A small class-conditioned image diffusion model, trained from scratch.
Model: 5.21M parameters, 48-pixel images, arch dit, activation swiglu, patch size [6, 6], layers 10, width 160.
Data: trained on microscope photos of single blood and bone marrow cells, 97085 training examples, 12.7 epochs.
Rows from block 6 of a small class-conditioned image diffusion model, named by matrix and row number. Rows with one number belong to one neuron. Each number is 50 + 10 x the weight over its row's rms, rounded and kept within 0 to 99. All counts start at 0.
After each neuron's rows are labels from the 100 images, of 14976 (inputs lightly noised), where the neuron reaches its largest size: "top examples" is what is common among them. Only what is clearly more common there than usual is listed. The data: microscope photos of single blood and bone marrow cells.
# gate: MLP gate (model.blocks.6.mlp.gate.weight, 416x160), inputs 80-119
# fc1: MLP up (model.blocks.6.mlp.fc1.weight, 416x160), inputs 80-119
# fc2: MLP down (model.blocks.6.mlp.fc2.weight, 160x416, transposed), outputs 80-119

gate.125:75 54 77 72 50 53 54 59 70 40 45 50 24 60 57 50 46 45 37 50 34 50 64 43 61 55 89 55 26 40 43 43 56 59 56 42 59 60 48 67
fc1.125:41 46 39 37 43 48 54 51 38 45 63 24 16 50 46 47 72 53 48 51 52 59 45 76 54 65 57 41 60 56 61 44 41 53 53 50 50 53 49 35
fc2.125:60 62 19 37 47 42 68 51 40 51 41 72 39 41 57 44 29 48 45 57 55 50 48 27 48 23 49 43 48 55 32 45 57 56 50 50 51 46 51 58
top examples: cell type: segmented neutrophil

gate.376:47 41 44 50 49 59 56 57 53 41 28 42 69 59 41 55 45 34 59 42 65 48 36 61 51 44 63 47 58 65 32 48 50 56 56 48 49 51 54 34
fc1.376:50 34 56 50 61 39 32 27 63 52 36 43 37 60 45 48 55 51 58 35 37 57 33 49 51 79 55 47 70 72 54 52 55 45 62 35 35 59 40 52
fc2.376:47 42 38 35 39 39 41 42 54 42 44 39 59 42 42 54 61 40 41 46 48 44 46 70 52 84 45 52 22 70 60 50 44 74 47 45 36 51 47 50
top examples: cell type: erythroblast

gate.144:51 56 31 61 49 47 43 45 46 64 50 47 24 49 45 53 54 67 44 48 43 43 45 50 56 67 51 51 53 40 47 49 45 34 49 43 36 54 28 27
fc1.144:54 67 63 45 41 40 44 65 33 54 42 43 75 45 55 47 25 59 63 49 38 50 48 46 48 61 32 72 47 40 46 40 69 64 50 45 47 61 63 54
fc2.144:27 56 42 38 39 45 49 79 55 50 50 59 32 55 50 49 31 56 49 58 63 36 47 34 68 50 59 65 63 51 50 52 55 26 45 59 53 43 53 38
top examples: cell type: lymphocyte

gate.348:51 44 75 57 52 48 67 48 55 51 36 53 50 64 58 62 56 47 37 24 48 40 43 65 46 38 52 48 39 80 38 52 32 50 55 72 45 34 66 67
fc1.348:52 40 39 41 44 32 41 45 44 46 40 50 49 64 48 70 56 69 58 38 63 57 56 55 67 50 47 45 51 65 38 45 46 59 52 29 36 34 72 47
fc2.348:63 30 44 64 50 66 47 69 37 51 40 40 49 65 43 45 44 40 59 42 45 51 66 47 53 64 52 66 50 36 48 66 36 39 69 51 47 24 59 40
top examples: cell type: lymphocyte

gate.328:87 59 49 46 31 42 37 59 63 32 46 61 58 38 52 52 19 50 44 49 34 52 47 54 62 62 33 52 41 42 41 51 66 64 58 51 58 35 63 46
fc1.328:37 67 45 49 63 41 44 35 41 58 58 52 41 57 43 46 73 33 58 41 54 32 68 49 47 26 46 48 56 81 67 35 32 39 38 33 53 58 55 66
fc2.328:62 41 48 62 56 66 61 48 59 49 55 49 77 58 67 47 66 56 64 57 41 41 45 68 37 31 51 45 51 34 62 60 59 44 53 63 64 44 35 50
top examples: smear: peripheral blood

gate.158:51 61 57 44 47 54 62 70 66 53 43 51 68 61 49 63 44 39 44 65 52 61 57 53 62 26 69 45 54 39 60 54 58 50 53 51 48 60 55 62
fc1.158:45 54 58 48 27 51 56 52 54 50 57 45 75 44 52 56 44 42 72 61 33 39 50 50 45 44 41 51 69 53 34 60 38 61 46 27 55 42 27 78
fc2.158:74 60 50 44 58 39 44 51 44 61 64 58 53 50 57 42 59 70 45 63 43 50 53 47 35 53 54 71 54 54 54 52 48 50 58 59 51 41 46 50
top examples: cell type: artefact

gate.180:67 82 60 47 53 52 51 42 64 66 56 34 37 52 36 60 50 50 34 40 50 45 48 52 71 23 52 58 63 35 44 64 53 44 53 58 53 30 48 39
fc1.180:51 55 55 33 57 58 40 41 70 60 53 48 49 48 38 76 32 38 34 37 57 45 46 47 70 46 34 53 62 24 45 57 50 47 56 57 59 35 55 36
fc2.180:66 56 55 53 53 68 50 43 58 53 44 52 46 51 50 41 40 54 59 38 49 57 49 48 56 58 54 36 42 48 68 68 56 64 51 62 48 30 42 50
top examples: smear: peripheral blood

gate.167:21 53 57 39 53 53 24 50 56 48 51 60 76 58 25 54 32 51 61 47 68 67 46 53 40 62 29 48 48 48 50 48 53 51 42 64 49 60 49 24
fc1.167:44 70 62 53 44 51 61 30 51 40 48 69 58 41 56 53 46 35 50 50 42 43 57 71 47 45 36 48 42 55 41 49 53 49 53 63 47 42 38 46
fc2.167:18 64 72 66 41 51 35 45 50 54 50 52 45 65 51 46 38 49 57 66 42 55 51 27 51 38 48 39 54 32 40 49 52 61 61 42 67 45 67 40
top examples: cell type: erythroblast

gate.32:35 45 36 38 55 67 68 40 50 47 43 42 53 53 44 46 49 51 47 45 48 68 42 47 54 45 55 48 52 47 50 57 56 38 46 69 59 50 33 46
fc1.32:65 25 50 52 48 41 50 27 49 48 47 56 46 47 46 47 40 58 54 44 53 35 43 48 38 55 31 37 48 67 36 52 42 53 46 51 38 53 39 49
fc2.32:52 50 42 53 53 40 54 49 54 56 46 37 58 64 46 41 56 56 45 56 36 60 50 55 50 48 39 47 55 48 47 55 44 49 67 42 43 34 76 31
top examples: cell type: lymphocyte

gate.38:49 51 58 36 49 29 63 52 33 38 34 52 51 48 44 40 59 68 60 40 54 65 35 48 48 54 34 55 26 47 53 60 49 55 59 55 55 65 52 58
fc1.38:53 64 51 17 35 62 50 42 52 56 62 56 53 50 60 78 44 39 31 43 48 41 56 85 50 49 36 44 51 56 39 35 50 49 49 39 48 44 40 51
fc2.38:34 58 46 55 50 56 56 52 50 45 45 43 47 50 51 49 42 67 35 51 43 58 66 51 47 46 34 48 42 61 46 37 52 53 50 45 55 49 44 56
top examples: cell type: lymphocyte

gate.231:34 10 69 35 49 48 59 45 51 53 39 41 42 70 42 60 48 46 49 79 45 77 46 54 41 45 65 62 51 33 41 37 49 62 56 48 31 47 55 54
fc1.231:53 49 58 54 64 57 47 40 36 38 62 40 50 51 50 36 71 39 32 57 38 51 56 57 55 57 58 41 58 65 56 70 41 51 38 57 44 33 53 54
fc2.231:67 46 65 53 15 54 51 43 57 65 48 68 47 45 42 49 43 40 55 49 55 42 50 30 48 37 22 48 48 35 47 57 55 42 43 33 50 46 48 53
top examples: cell type: segmented neutrophil

gate.182:52 57 62 50 50 55 49 40 72 60 59 41 57 44 51 36 37 57 30 58 60 34 47 57 62 49 59 59 73 48 54 55 45 60 43 36 59 65 44 51
fc1.182:43 28 45 50 56 58 59 42 53 26 48 54 40 58 50 52 61 37 59 60 48 73 55 45 52 42 61 45 51 51 53 56 56 33 48 58 42 39 69 52
fc2.182:42 49 43 50 37 61 60 53 51 62 46 47 33 45 57 48 38 54 58 49 44 66 56 38 43 52 45 49 74 39 43 39 47 43 49 57 60 30 30 60
top examples: cell type: segmented neutrophil

gate.203:36 61 64 55 64 73 62 37 69 50 45 71 59 53 63 57 44 44 51 47 59 44 70 75 45 31 39 65 45 55 50 57 46 41 59 54 54 51 56 50
fc1.203:63 29 54 50 50 59 81 51 37 54 39 32 57 45 26 35 66 43 56 59 49 64 57 50 48 55 68 44 48 50 51 45 70 54 51 38 49 50 48 55
fc2.203:00 60 36 55 46 57 41 73 39 45 48 42 47 54 36 57 54 58 57 59 56 46 55 34 50 53 20 49 58 42 45 47 56 50 57 53 59 55 54 57
top examples: cell type: promyelocyte

gate.239:49 82 51 54 44 51 44 47 50 39 46 48 54 46 44 35 26 50 44 48 58 28 48 56 44 60 44 40 61 47 35 44 40 64 41 50 57 56 59 39
fc1.239:39 59 44 49 46 50 60 42 49 70 43 49 51 54 37 58 55 42 44 50 61 45 49 45 45 35 57 43 48 47 52 56 51 44 53 55 74 45 24 56
fc2.239:47 81 55 54 30 53 35 36 52 50 44 63 43 48 52 52 51 41 66 45 47 39 52 49 41 41 59 35 52 43 50 48 56 60 64 46 35 47 50 38
top examples: smear: peripheral blood

gate.402:31 58 51 55 35 48 39 43 55 59 56 27 28 54 39 52 64 52 50 26 56 61 48 50 56 55 51 57 55 42 52 51 41 50 45 46 50 56 39 41
fc1.402:60 50 66 43 69 47 44 46 65 44 44 66 35 65 47 47 59 47 45 52 47 53 55 35 66 33 47 48 44 65 42 50 35 43 54 51 54 40 56 60
fc2.402:27 50 29 60 45 50 23 55 60 61 51 67 00 61 70 57 33 45 52 47 41 51 66 32 52 29 56 45 47 60 47 49 48 42 53 52 48 42 60 52
top examples: cell type: lymphocyte; cell type: erythroblast

gate.289:42 49 69 59 52 40 49 31 46 53 71 54 25 39 34 47 53 59 49 50 38 43 49 65 63 48 58 56 58 33 54 42 58 42 50 65 44 37 48 35
fc1.289:37 47 40 56 31 50 68 54 47 40 29 34 76 46 49 32 34 50 57 46 64 47 35 36 44 47 39 84 48 50 30 48 50 72 55 49 38 44 52 67
fc2.289:63 59 41 32 63 57 45 68 42 33 61 51 20 44 69 60 30 44 49 40 72 27 46 47 31 43 59 35 52 65 44 54 43 38 49 36 52 41 39 36
top examples: smear: peripheral blood; cell type: segmented neutrophil

gate.48:62 42 66 62 50 56 59 45 35 82 49 49 58 38 46 27 51 47 41 39 43 33 36 23 43 33 53 46 61 36 33 31 55 57 33 35 62 64 42 37
fc1.48:57 49 60 41 33 59 48 38 48 52 47 43 57 42 37 35 48 43 55 48 47 34 48 35 37 31 51 34 49 28 40 55 39 59 40 50 53 71 49 36
fc2.48:39 52 52 41 50 41 42 57 57 35 63 52 50 50 50 37 39 45 56 65 70 58 48 47 55 58 47 59 69 53 17 66 51 53 66 67 70 48 54 50
top examples: smear: peripheral blood; cell type: segmented neutrophil

gate.246:63 70 59 28 49 21 59 53 42 43 40 62 56 47 40 61 54 51 54 44 43 56 55 61 55 48 61 33 33 53 40 53 60 50 57 43 51 62 33 46
fc1.246:64 60 73 54 58 52 57 49 76 38 52 58 65 66 60 51 57 42 45 48 53 58 52 43 52 27 64 83 63 50 50 52 49 43 40 64 39 32 61 42
fc2.246:21 26 56 42 38 41 57 54 57 45 47 70 38 41 51 34 45 42 47 46 46 39 42 75 57 40 34 42 51 48 53 50 51 36 54 55 45 49 42 54
top examples: smear: peripheral blood

gate.73:57 33 54 54 52 60 55 52 56 48 50 44 56 54 63 43 71 42 23 42 60 67 42 36 69 51 58 52 58 62 35 40 46 37 54 39 47 39 38 33
fc1.73:51 68 42 30 39 38 51 44 56 39 50 44 82 42 65 63 46 43 54 59 39 44 47 64 41 72 46 36 25 42 39 56 57 51 52 52 60 60 52 49
fc2.73:68 50 50 60 49 55 57 46 51 52 35 51 65 43 56 40 46 38 34 75 48 47 57 63 49 31 46 49 57 30 41 52 51 45 56 65 54 51 50 49
top examples: cell type: segmented neutrophil

gate.316:62 56 65 60 48 49 51 61 61 52 44 53 52 61 50 50 56 59 48 48 47 50 33 57 56 46 54 56 33 44 51 54 36 45 52 62 40 50 48 53
fc1.316:51 43 75 50 43 27 50 45 65 44 25 59 78 39 51 52 52 44 45 55 58 55 52 52 46 43 31 58 55 71 51 66 51 43 59 46 51 54 70 61
fc2.316:66 50 08 41 46 74 79 51 63 58 36 49 51 60 39 46 49 41 50 52 30 51 49 31 55 52 44 64 51 45 41 67 54 57 53 61 43 50 52 44
top examples: cell type: lymphocyte

gate.279:33 54 90 42 59 39 62 44 63 69 40 41 34 55 28 53 66 53 62 40 41 51 38 40 51 37 80 48 51 48 56 63 53 40 54 51 41 56 50 50
fc1.279:25 55 48 38 60 48 62 45 36 53 60 68 71 48 31 42 60 24 46 51 44 53 52 62 44 38 49 42 38 37 55 51 46 53 39 69 51 53 58 59
fc2.279:52 53 66 59 36 56 35 77 54 65 38 53 77 54 55 50 65 57 40 50 35 21 51 64 53 38 17 42 42 49 49 49 59 50 56 49 43 49 55 45
top examples: cell type: segmented neutrophil; smear: peripheral blood