From a checkpoint of a small class-conditioned image diffusion model.
Training: nadamw at rate 0.00085, 9600 steps, batches of 128.
Rows from block 7 of a small class-conditioned image diffusion model, named by matrix and row number. Rows with one number belong to one neuron. Each number is 500 + 40 x the weight over its row's rms, rounded and kept within 0 to 999. All counts start at 0. Numbers have three digits each. After the name is the row's rms in percent of the matrix's.
After each neuron's rows are labels from the 100 images, of 14976 (inputs lightly noised), where the neuron reaches its largest size: "peak at" is the part of the image that holds the peak; "strongest on" is what is common among them. Only what is clearly more common there than usual is listed. The data: microscope photos of single blood and bone marrow cells.
# gate: MLP gate (model.blocks.7.mlp.gate.weight, 416x160), inputs 0-79
# fc1: MLP up (model.blocks.7.mlp.fc1.weight, 416x160), inputs 0-79
# fc2: MLP down (model.blocks.7.mlp.fc2.weight, 160x416, transposed), outputs 0-79

gate.363 084:553472501537521560506453548509490502511523607512503506494547535529577544490499504547605533503497502491514467538468516628481469508527553510453551508535507545478500560518528442523490513494522522455496577485475530489479549560493528468529489569
fc1.363 085:507563521538506507534496459512506526506472561472550413436453492512555364466496493497480504504536491500542496559478537400491475491437511527464473480479547510478487416513438376504506488505498497432506539499551474500470502438547516449493548494
fc2.363 091:502501497491473474476543491478501485499501517490479509538468507479502545492485459501498488455476503509532569481507538609490497498424510503445453490420495473466539575465503472509516554551512525480531572564513508492485527552492430482427490475
peak at: middle left
strongest on: smear: peripheral blood

gate.111 065:495539472481558556571437516497520502510497480538440507514442527472559425490473491483498480522497553417549492512537528453477446482515501491471496531551553508521482505523486580572524520577538578525570560527529498536505532475536547502542479526
fc1.111 081:497465540620465502486500516484514464548519533539549508473566448586537423460498490454501471459500465488512552511525556468404455455433535528471527499498489521504534509442520533518440496538546504496524501489525531511498512458509446481527505512
fc2.111 075:469534501504511485582497480551576499526511499504498455486521514503570456498473516518491485509512563549502524500448503579423431485462522462511512539511524498526570536461494516505492504500499508509501549498505527551504577544490517529426522491
peak at: middle right
strongest on: cell type: lymphocyte

gate.0 133:466526564560445494497482520511493471481527515501564513485471455557377542462575442495499501498480433544521480516468502466452459517554521487541516482474494532508429450492473573487451470534511520514487484545500491342466559523405496540513497511
fc1.0 112:489537482541429537478486508533474502463532509474545528472513580558479548517516507552587542476436485510591516484482482582489488523472518480545500467434499532499481462482485575459445472558491523510487550475442477467466566551452540509561484530
fc2.0 141:510459542440499495500469518506540543512488473492457436530541510496580567437530446535536504489546511450501481518528493512487435482464514542503493479487511514592546485504501475485578449535508474526524482580522509343491454543546454498414524482
peak at: top right; middle right
strongest on: smear: peripheral blood

gate.63 163:467502509423526522565488474414441458509520590504475465411553470487421449375504397466535437490552476581513394520506484499470479493493516517460495470547508500491478485486404466507480453491503514407472528471480492423459488506499526402483527535
fc1.63 109:491454487447496493580499452497576446565521507487463583451561509434498557474518521441525483428505563535525474478437423497490498526501572498512508472553515520521495497550504490499523533513512537483537480528489495462445493530515575404487453435
fc2.63 135:493501505557436509583495515460522579508532518520504475537434616480567459433538467427552441468432478434467537437454480545491567456505564464505449460497550479457505490519572544535483442501446456552520550417471486429525505507486499436512479499
peak at: middle right; centre
strongest on: smear: peripheral blood

gate.51 083:562499551509495480523501496426514515591510459592459516448495583538505559501422547476562402484505523451558535509481553461524451481455550552483517521483507470551488555441458496480550505514520533524495529517453505499529491499506475511528489502
fc1.51 094:535511542518503514486583474495431473506511523492495509437492520523481570507527443471392501521522423569441472507483491557340557457479507480538499456448513516580537475480532533521476516506501473528488494558507527514481516501500487482525477498
fc2.51 090:499515503438520463517465494529494483444497538549532428516577523492531509557504498551550498520525466533445498516539466468481523533452519621543545538533425547452491479492498607496531447522491498553452434528411508538531460487541563416498413509
peak at: top centre
strongest on: cell type: erythroblast

gate.238 099:546518532446486501463540521575524427507505461500513558465493477520440520453406480521483505495532501540489501553489506505534626539559532471509439513416454501563500501509484564524520467512432420497509497467518497424504514518479575466488504468
fc1.238 101:531504455577523507558527559518512591598501476497541559500614460449484538457458490509547463441479492533488506482450490523501419502486488540537490493519428526450594490521589514482556542507541499477477570521534563562498514510576601461501480501
fc2.238 090:500515529447493534460531483574493531474540464478479523513470444457509509574490518494507489501491495427474444464517480542542581483514501522451469509496399494522496458483525491462495519436476514565437474519497516527450406473486465483531432479
peak at: centre; bottom centre
strongest on: smear: peripheral blood; cell type: segmented neutrophil

gate.171 239:517550449490483503547439480526420472539469559459508583524471451498480455409444456565519553497544491462483546583542487465549512518550489472513486522513492495451498520473493475535528448477494579451528553493550496528471463404469510477496522510
fc1.171 118:467420460460476549555476443537525465513497477448428560422507484444465473459516518535403510543556513543517532505405470481545491447585496461603461511546508538461557487491508467502476480507492537493483545551529495547553528453519516450532502523
fc2.171 131:503504466529495471524499545521535527521495596562489568474516557473517473490549475563473558469489478507500454596533498502515496498481567561494481539454501459537530522484463502499426488519463458479571600543442513546498500447556562442451494527
peak at: bottom centre
strongest on: cell type: lymphocyte

gate.3 080:459475460479552490503486499510436460474455441448506530572510509448508493503502476485549464538538458493467529453572531543526542506428454449459573555530532524550493466476516457549488498508504537497471556537501490519548449447526443518523535536
fc1.3 093:455562576578463506490420515470548530453453508505489446396481441546529452561468503601449501481502523491506503488501438551577493502516483479522506493501500451473526514525500509508506498488472460506489488563505559518489505499531590523471486455
fc2.3 090:553455579500427528460506516458536553522479514532465499500509522515523529522463482448473488539499502514481498500485444491651458480446517468508470529540528517497530481486468559484500503551484519510468515503537499540526491447481525443562512544
peak at: bottom centre
strongest on: smear: peripheral blood

gate.57 085:514493477539485516528420410491600499472519505511486480524461539499508504607619507504493485520503496520500547477514519437445511492478501492522520462461519480502467481531509619477484503568500511463517498503506463447471492496508489542467473428
fc1.57 116:568503522516540512499567570502494501527475513419480494493539502549558519503318620528501535445480543447511499464525410506472428518458462493511528526532519536509483524536503569485508553465582527547555534502555510579499493521563588489522486493
fc2.57 108:492444502503513534518614519462500457487490489548560440514490511497506508543499535434482566485553482513454548528531445567423551458512500426496535484485492503505521511510476568460518514474472499510561510492494454535499504531495469540534465516
peak at: middle right
strongest on: cell type: segmented neutrophil

gate.398 057:515511569559560535524491505523433523486566466526486472467561487477542446538483440502461546562567481456503554501551475504549520492565428421506546515486559517496519521509500521509579528534472555518537538521490501503501532493520512549564539530
fc1.398 068:486551492472486398483502435493528555497468555539521487521444591482487498601383560502488484498498553514456550502505453498510516512450488534517499446499493421475416497455435564488467525510447460441504501576482440499470477476427495506515497417
fc2.398 064:559523472536594505471475461433472500548503516492581494510500501503419500545445501504492514486489494470498410497426548530485501500531511439494508488478496489541527504498602551429473426422505498517524457459522508434478548524482492516488470599
peak at: bottom centre
strongest on: smear: peripheral blood

gate.275 057:504420463496507526598531514503511420561516506516499495478524413503550540498525487454444499515535508492466529538534541513459501444514538508507488487515547521548536495544493582498502532516584524533629538545559505532562531557523486584453542505
fc1.275 073:506451486518541517521584522524478510499547500475539498488554539557512490452510536405552510505501475502477601437498458493449416507497457500486418476471508452513493525496496512444461515528529500496456499533575517523487538514514437489452489509
fc2.275 067:484557458498460436518433440545547463454554497476481517528499496533499516529522508501502466554452515562472536473497497510450415533502563567497529436528495457447479525458501498460466508502516450469443503462501580500505499512475501527534537480
peak at: centre
strongest on: smear: peripheral blood; cell type: segmented neutrophil

gate.412 121:340503530504515541482415489459442485539505497530502522499431551483503444494429417498494432529470463527502500460530544511433465453466418476420584519480511483463537500494519491536490577532482527525503561525524463479526478491502522437479477496
fc1.412 124:519559475477568487491508565437487430518516436501556423525453489493543555497467489487453442478375516488589495453487537508538497474467457530459528512454493508490495463475506520501598478497493530507506529568561517480504508423533517450474512443
fc2.412 122:461457489525449518510516445455509554521521504511476417474570510514476545503456484519489439479593514535428528467537528483528476490513532499509515501463484502539493472537475455531420474466550425518532519580435492507543507409422519410503506521
peak at: middle left
strongest on: smear: peripheral blood

gate.293 078:463486539546490491434517508493444514483503416446488548549468485506447504406487499416494488511487440505539444494519497471459368476467519473523499531465502491479496445507558568497531497502508498563522484472522516502499442513505456518569491521
fc1.293 109:490467472422476564507480542502485428465512578549535551433595488488567483482487488506450480583479485523441509489558492451473460472509538522526502461527511480466503478467511541512443437448484452441461509452511473453407505450491508462455534504
fc2.293 101:512486515547541496567554485431451488500503542458483493459518519451565477516487521557440488502506515561478464480438463453527507504450492554564509469568461530530493523575511544507545535499419503542471507452460489478485467458430525478549494538
peak at: middle right
strongest on: smear: peripheral blood

gate.258 085:604510508510520494486510430531453453481489522587472464519477468488463544443518532433448526463470506536466440582485498425486445454547505509520480499520495517563490517469500637500483483483494482503474513496456490497478504440449482497427506540
fc1.258 106:515518512569531548480502514555520557503504563520501470547477460505462580435591468519474577512542384490568481458456503505480437459484543549523482524579506511509496473524496547570513531501497544493535530486598535562511564469505485522582522481
fc2.258 100:498556510468498428518451564524518484537477545491484441489531512524490561496593500494436530453509543535485539477572505458489455532417435524491488513554446500501509465485540586547556548567523514468552581488507482506478509461503518450532492513
peak at: middle left
strongest on: cell type: segmented neutrophil; smear: peripheral blood

gate.287 065:485515499522588501440477443471474493506522488523505530526492573574442544486434535494502602471494544508439537439436511520505442584508500525521499559524515489513508529548526509456576579505475544566486505559475525501461502533511552485500518504
fc1.287 071:481533425470505550520448522513488555386488549567529471501469505513479454524517475567503552586495512466499497513488531497455535481513473547463520499431456487505482455516513497505451474577459440455515504453506507428473475534461467523477460478
fc2.287 066:504522471504524476515461490512488434546505603528505498506504501490544440516499485523465481488469526486518502528485495547391567501430526480449529510486489552528543569520534491497497471439541480525499554463552503442531430497498510522564576449
peak at: middle right
strongest on: smear: peripheral blood

gate.229 113:482581528452470466464440545473543474479502509492475502508499545465502518527487522472481546479491482476499549576526530541511565540555501549490438415479423461441475512449448451460418448489468461456426454375453483520414454445462501447499504417
fc1.229 124:628507514479521540438471478534482489543536560494416551497468590502512524547512514525475570467527502483503452489500532499577507575558504531550461515482463499488492563462526558508499496544497458495482506481464521484505535530499553546482500491
fc2.229 128:578492486504506502515421473537573485511523539523495536508512456501492545499544508493522496472483500549491496532487502497424544507585501543497569493502536506523464494498465501492539462555515496530537499485502489509548585499469473439470539493
peak at: middle right
strongest on: smear: peripheral blood

gate.79 074:480443501453524479472529508531540474528573470540511545510485526565473541469433426455542478485485500458480505514523539516499504483440498553504611534443555548559508478535565578540473459545529505530546513490610553493487529527537492533442509545
fc1.79 079:506468501568530566541486562493534503416498494542559421444395524529512441534454542479474492544468542480478467479520465627499428345484461560535550518478498466558499523477501481497472514497456406562533526521469524493527479494474494513482524557
fc2.79 101:487490486482480450515461500540596451536532462449524503515505490464499511500444511449527498476495483509554534469510571476520475622414586414503459469437542507511476498524439427472486456501525606517502543501481484497496466527538511488502505547
peak at: middle left
strongest on: smear: peripheral blood; cell type: myeloblast

gate.256 083:594550578536521489520547560501519554549524574529481473458519569538479494525457508568548557499494501474440502505522436639528551510482503491490534457544551497467503523503531476533503528532552573519551529539536493516439513540548528536481493476
fc1.256 080:616507433488496493553530503505488451507431458437548534608473474466548458566523520453447482465532473422491564457491552511574499531467506493483506526490518460448528484476517515540536520498465487530494474514510441514503448482541528517521462578
fc2.256 091:487497432609524503474523446507525482544518487494518506541463535493507523450502511497462522515487530471447493503516550524538478500517505455382507547473436454488488546478531512506487501494511497494500484485525485491528556527463577469501531495
peak at: top centre
strongest on: cell type: lymphocyte

gate.53 087:519490485477541467501487562398578443450452454460472420516513493508517557556515515462527478497428551479492608508461467484425487529481527477456539516462526543532508521501514531517475516489443496464476482452500497499441504512561525472508428523
fc1.53 077:455478512555496574437496523509470505513467586472534563488502584516503483555362480482499505437540532480495549437500474508490482490481460451522532501515466437509469493527502462503488488473502462496433484467417470477555467506515514465506553512
fc2.53 089:545541458530513493488462491543501465531505469436534556478504542470471514460441536485462490541493474481481485458465582454485490601464552524474476573462539533498461469488542539454497487548519525532506428489522485468458541466498501497523544542
peak at: middle left
strongest on: smear: peripheral blood

gate.307 064:344515533474534547497519522501468502496492492486471485447494565517453517495425467501450507559441498486452498548498485509451485488521520562487524505555525506564500453513575508500558515482536530544523448551528526561543565535526522494514542521
fc1.307 079:454501446494506495471492446414503496536473477499472502408494538509475477500478459454474583474572481518441510504445516500539514433500499477470540493466468423508456521491450551482483491442508544530505519515455466565575492478503509448473541499
fc2.307 075:435537448553489490538509536456553516553479489499522485502499489457478463515504534499485522515441460549544491505488503501523499500442560568401527537403463513503585513539508527451490497481533516532462456498532560501436562401459530429479476410
peak at: middle right
strongest on: smear: peripheral blood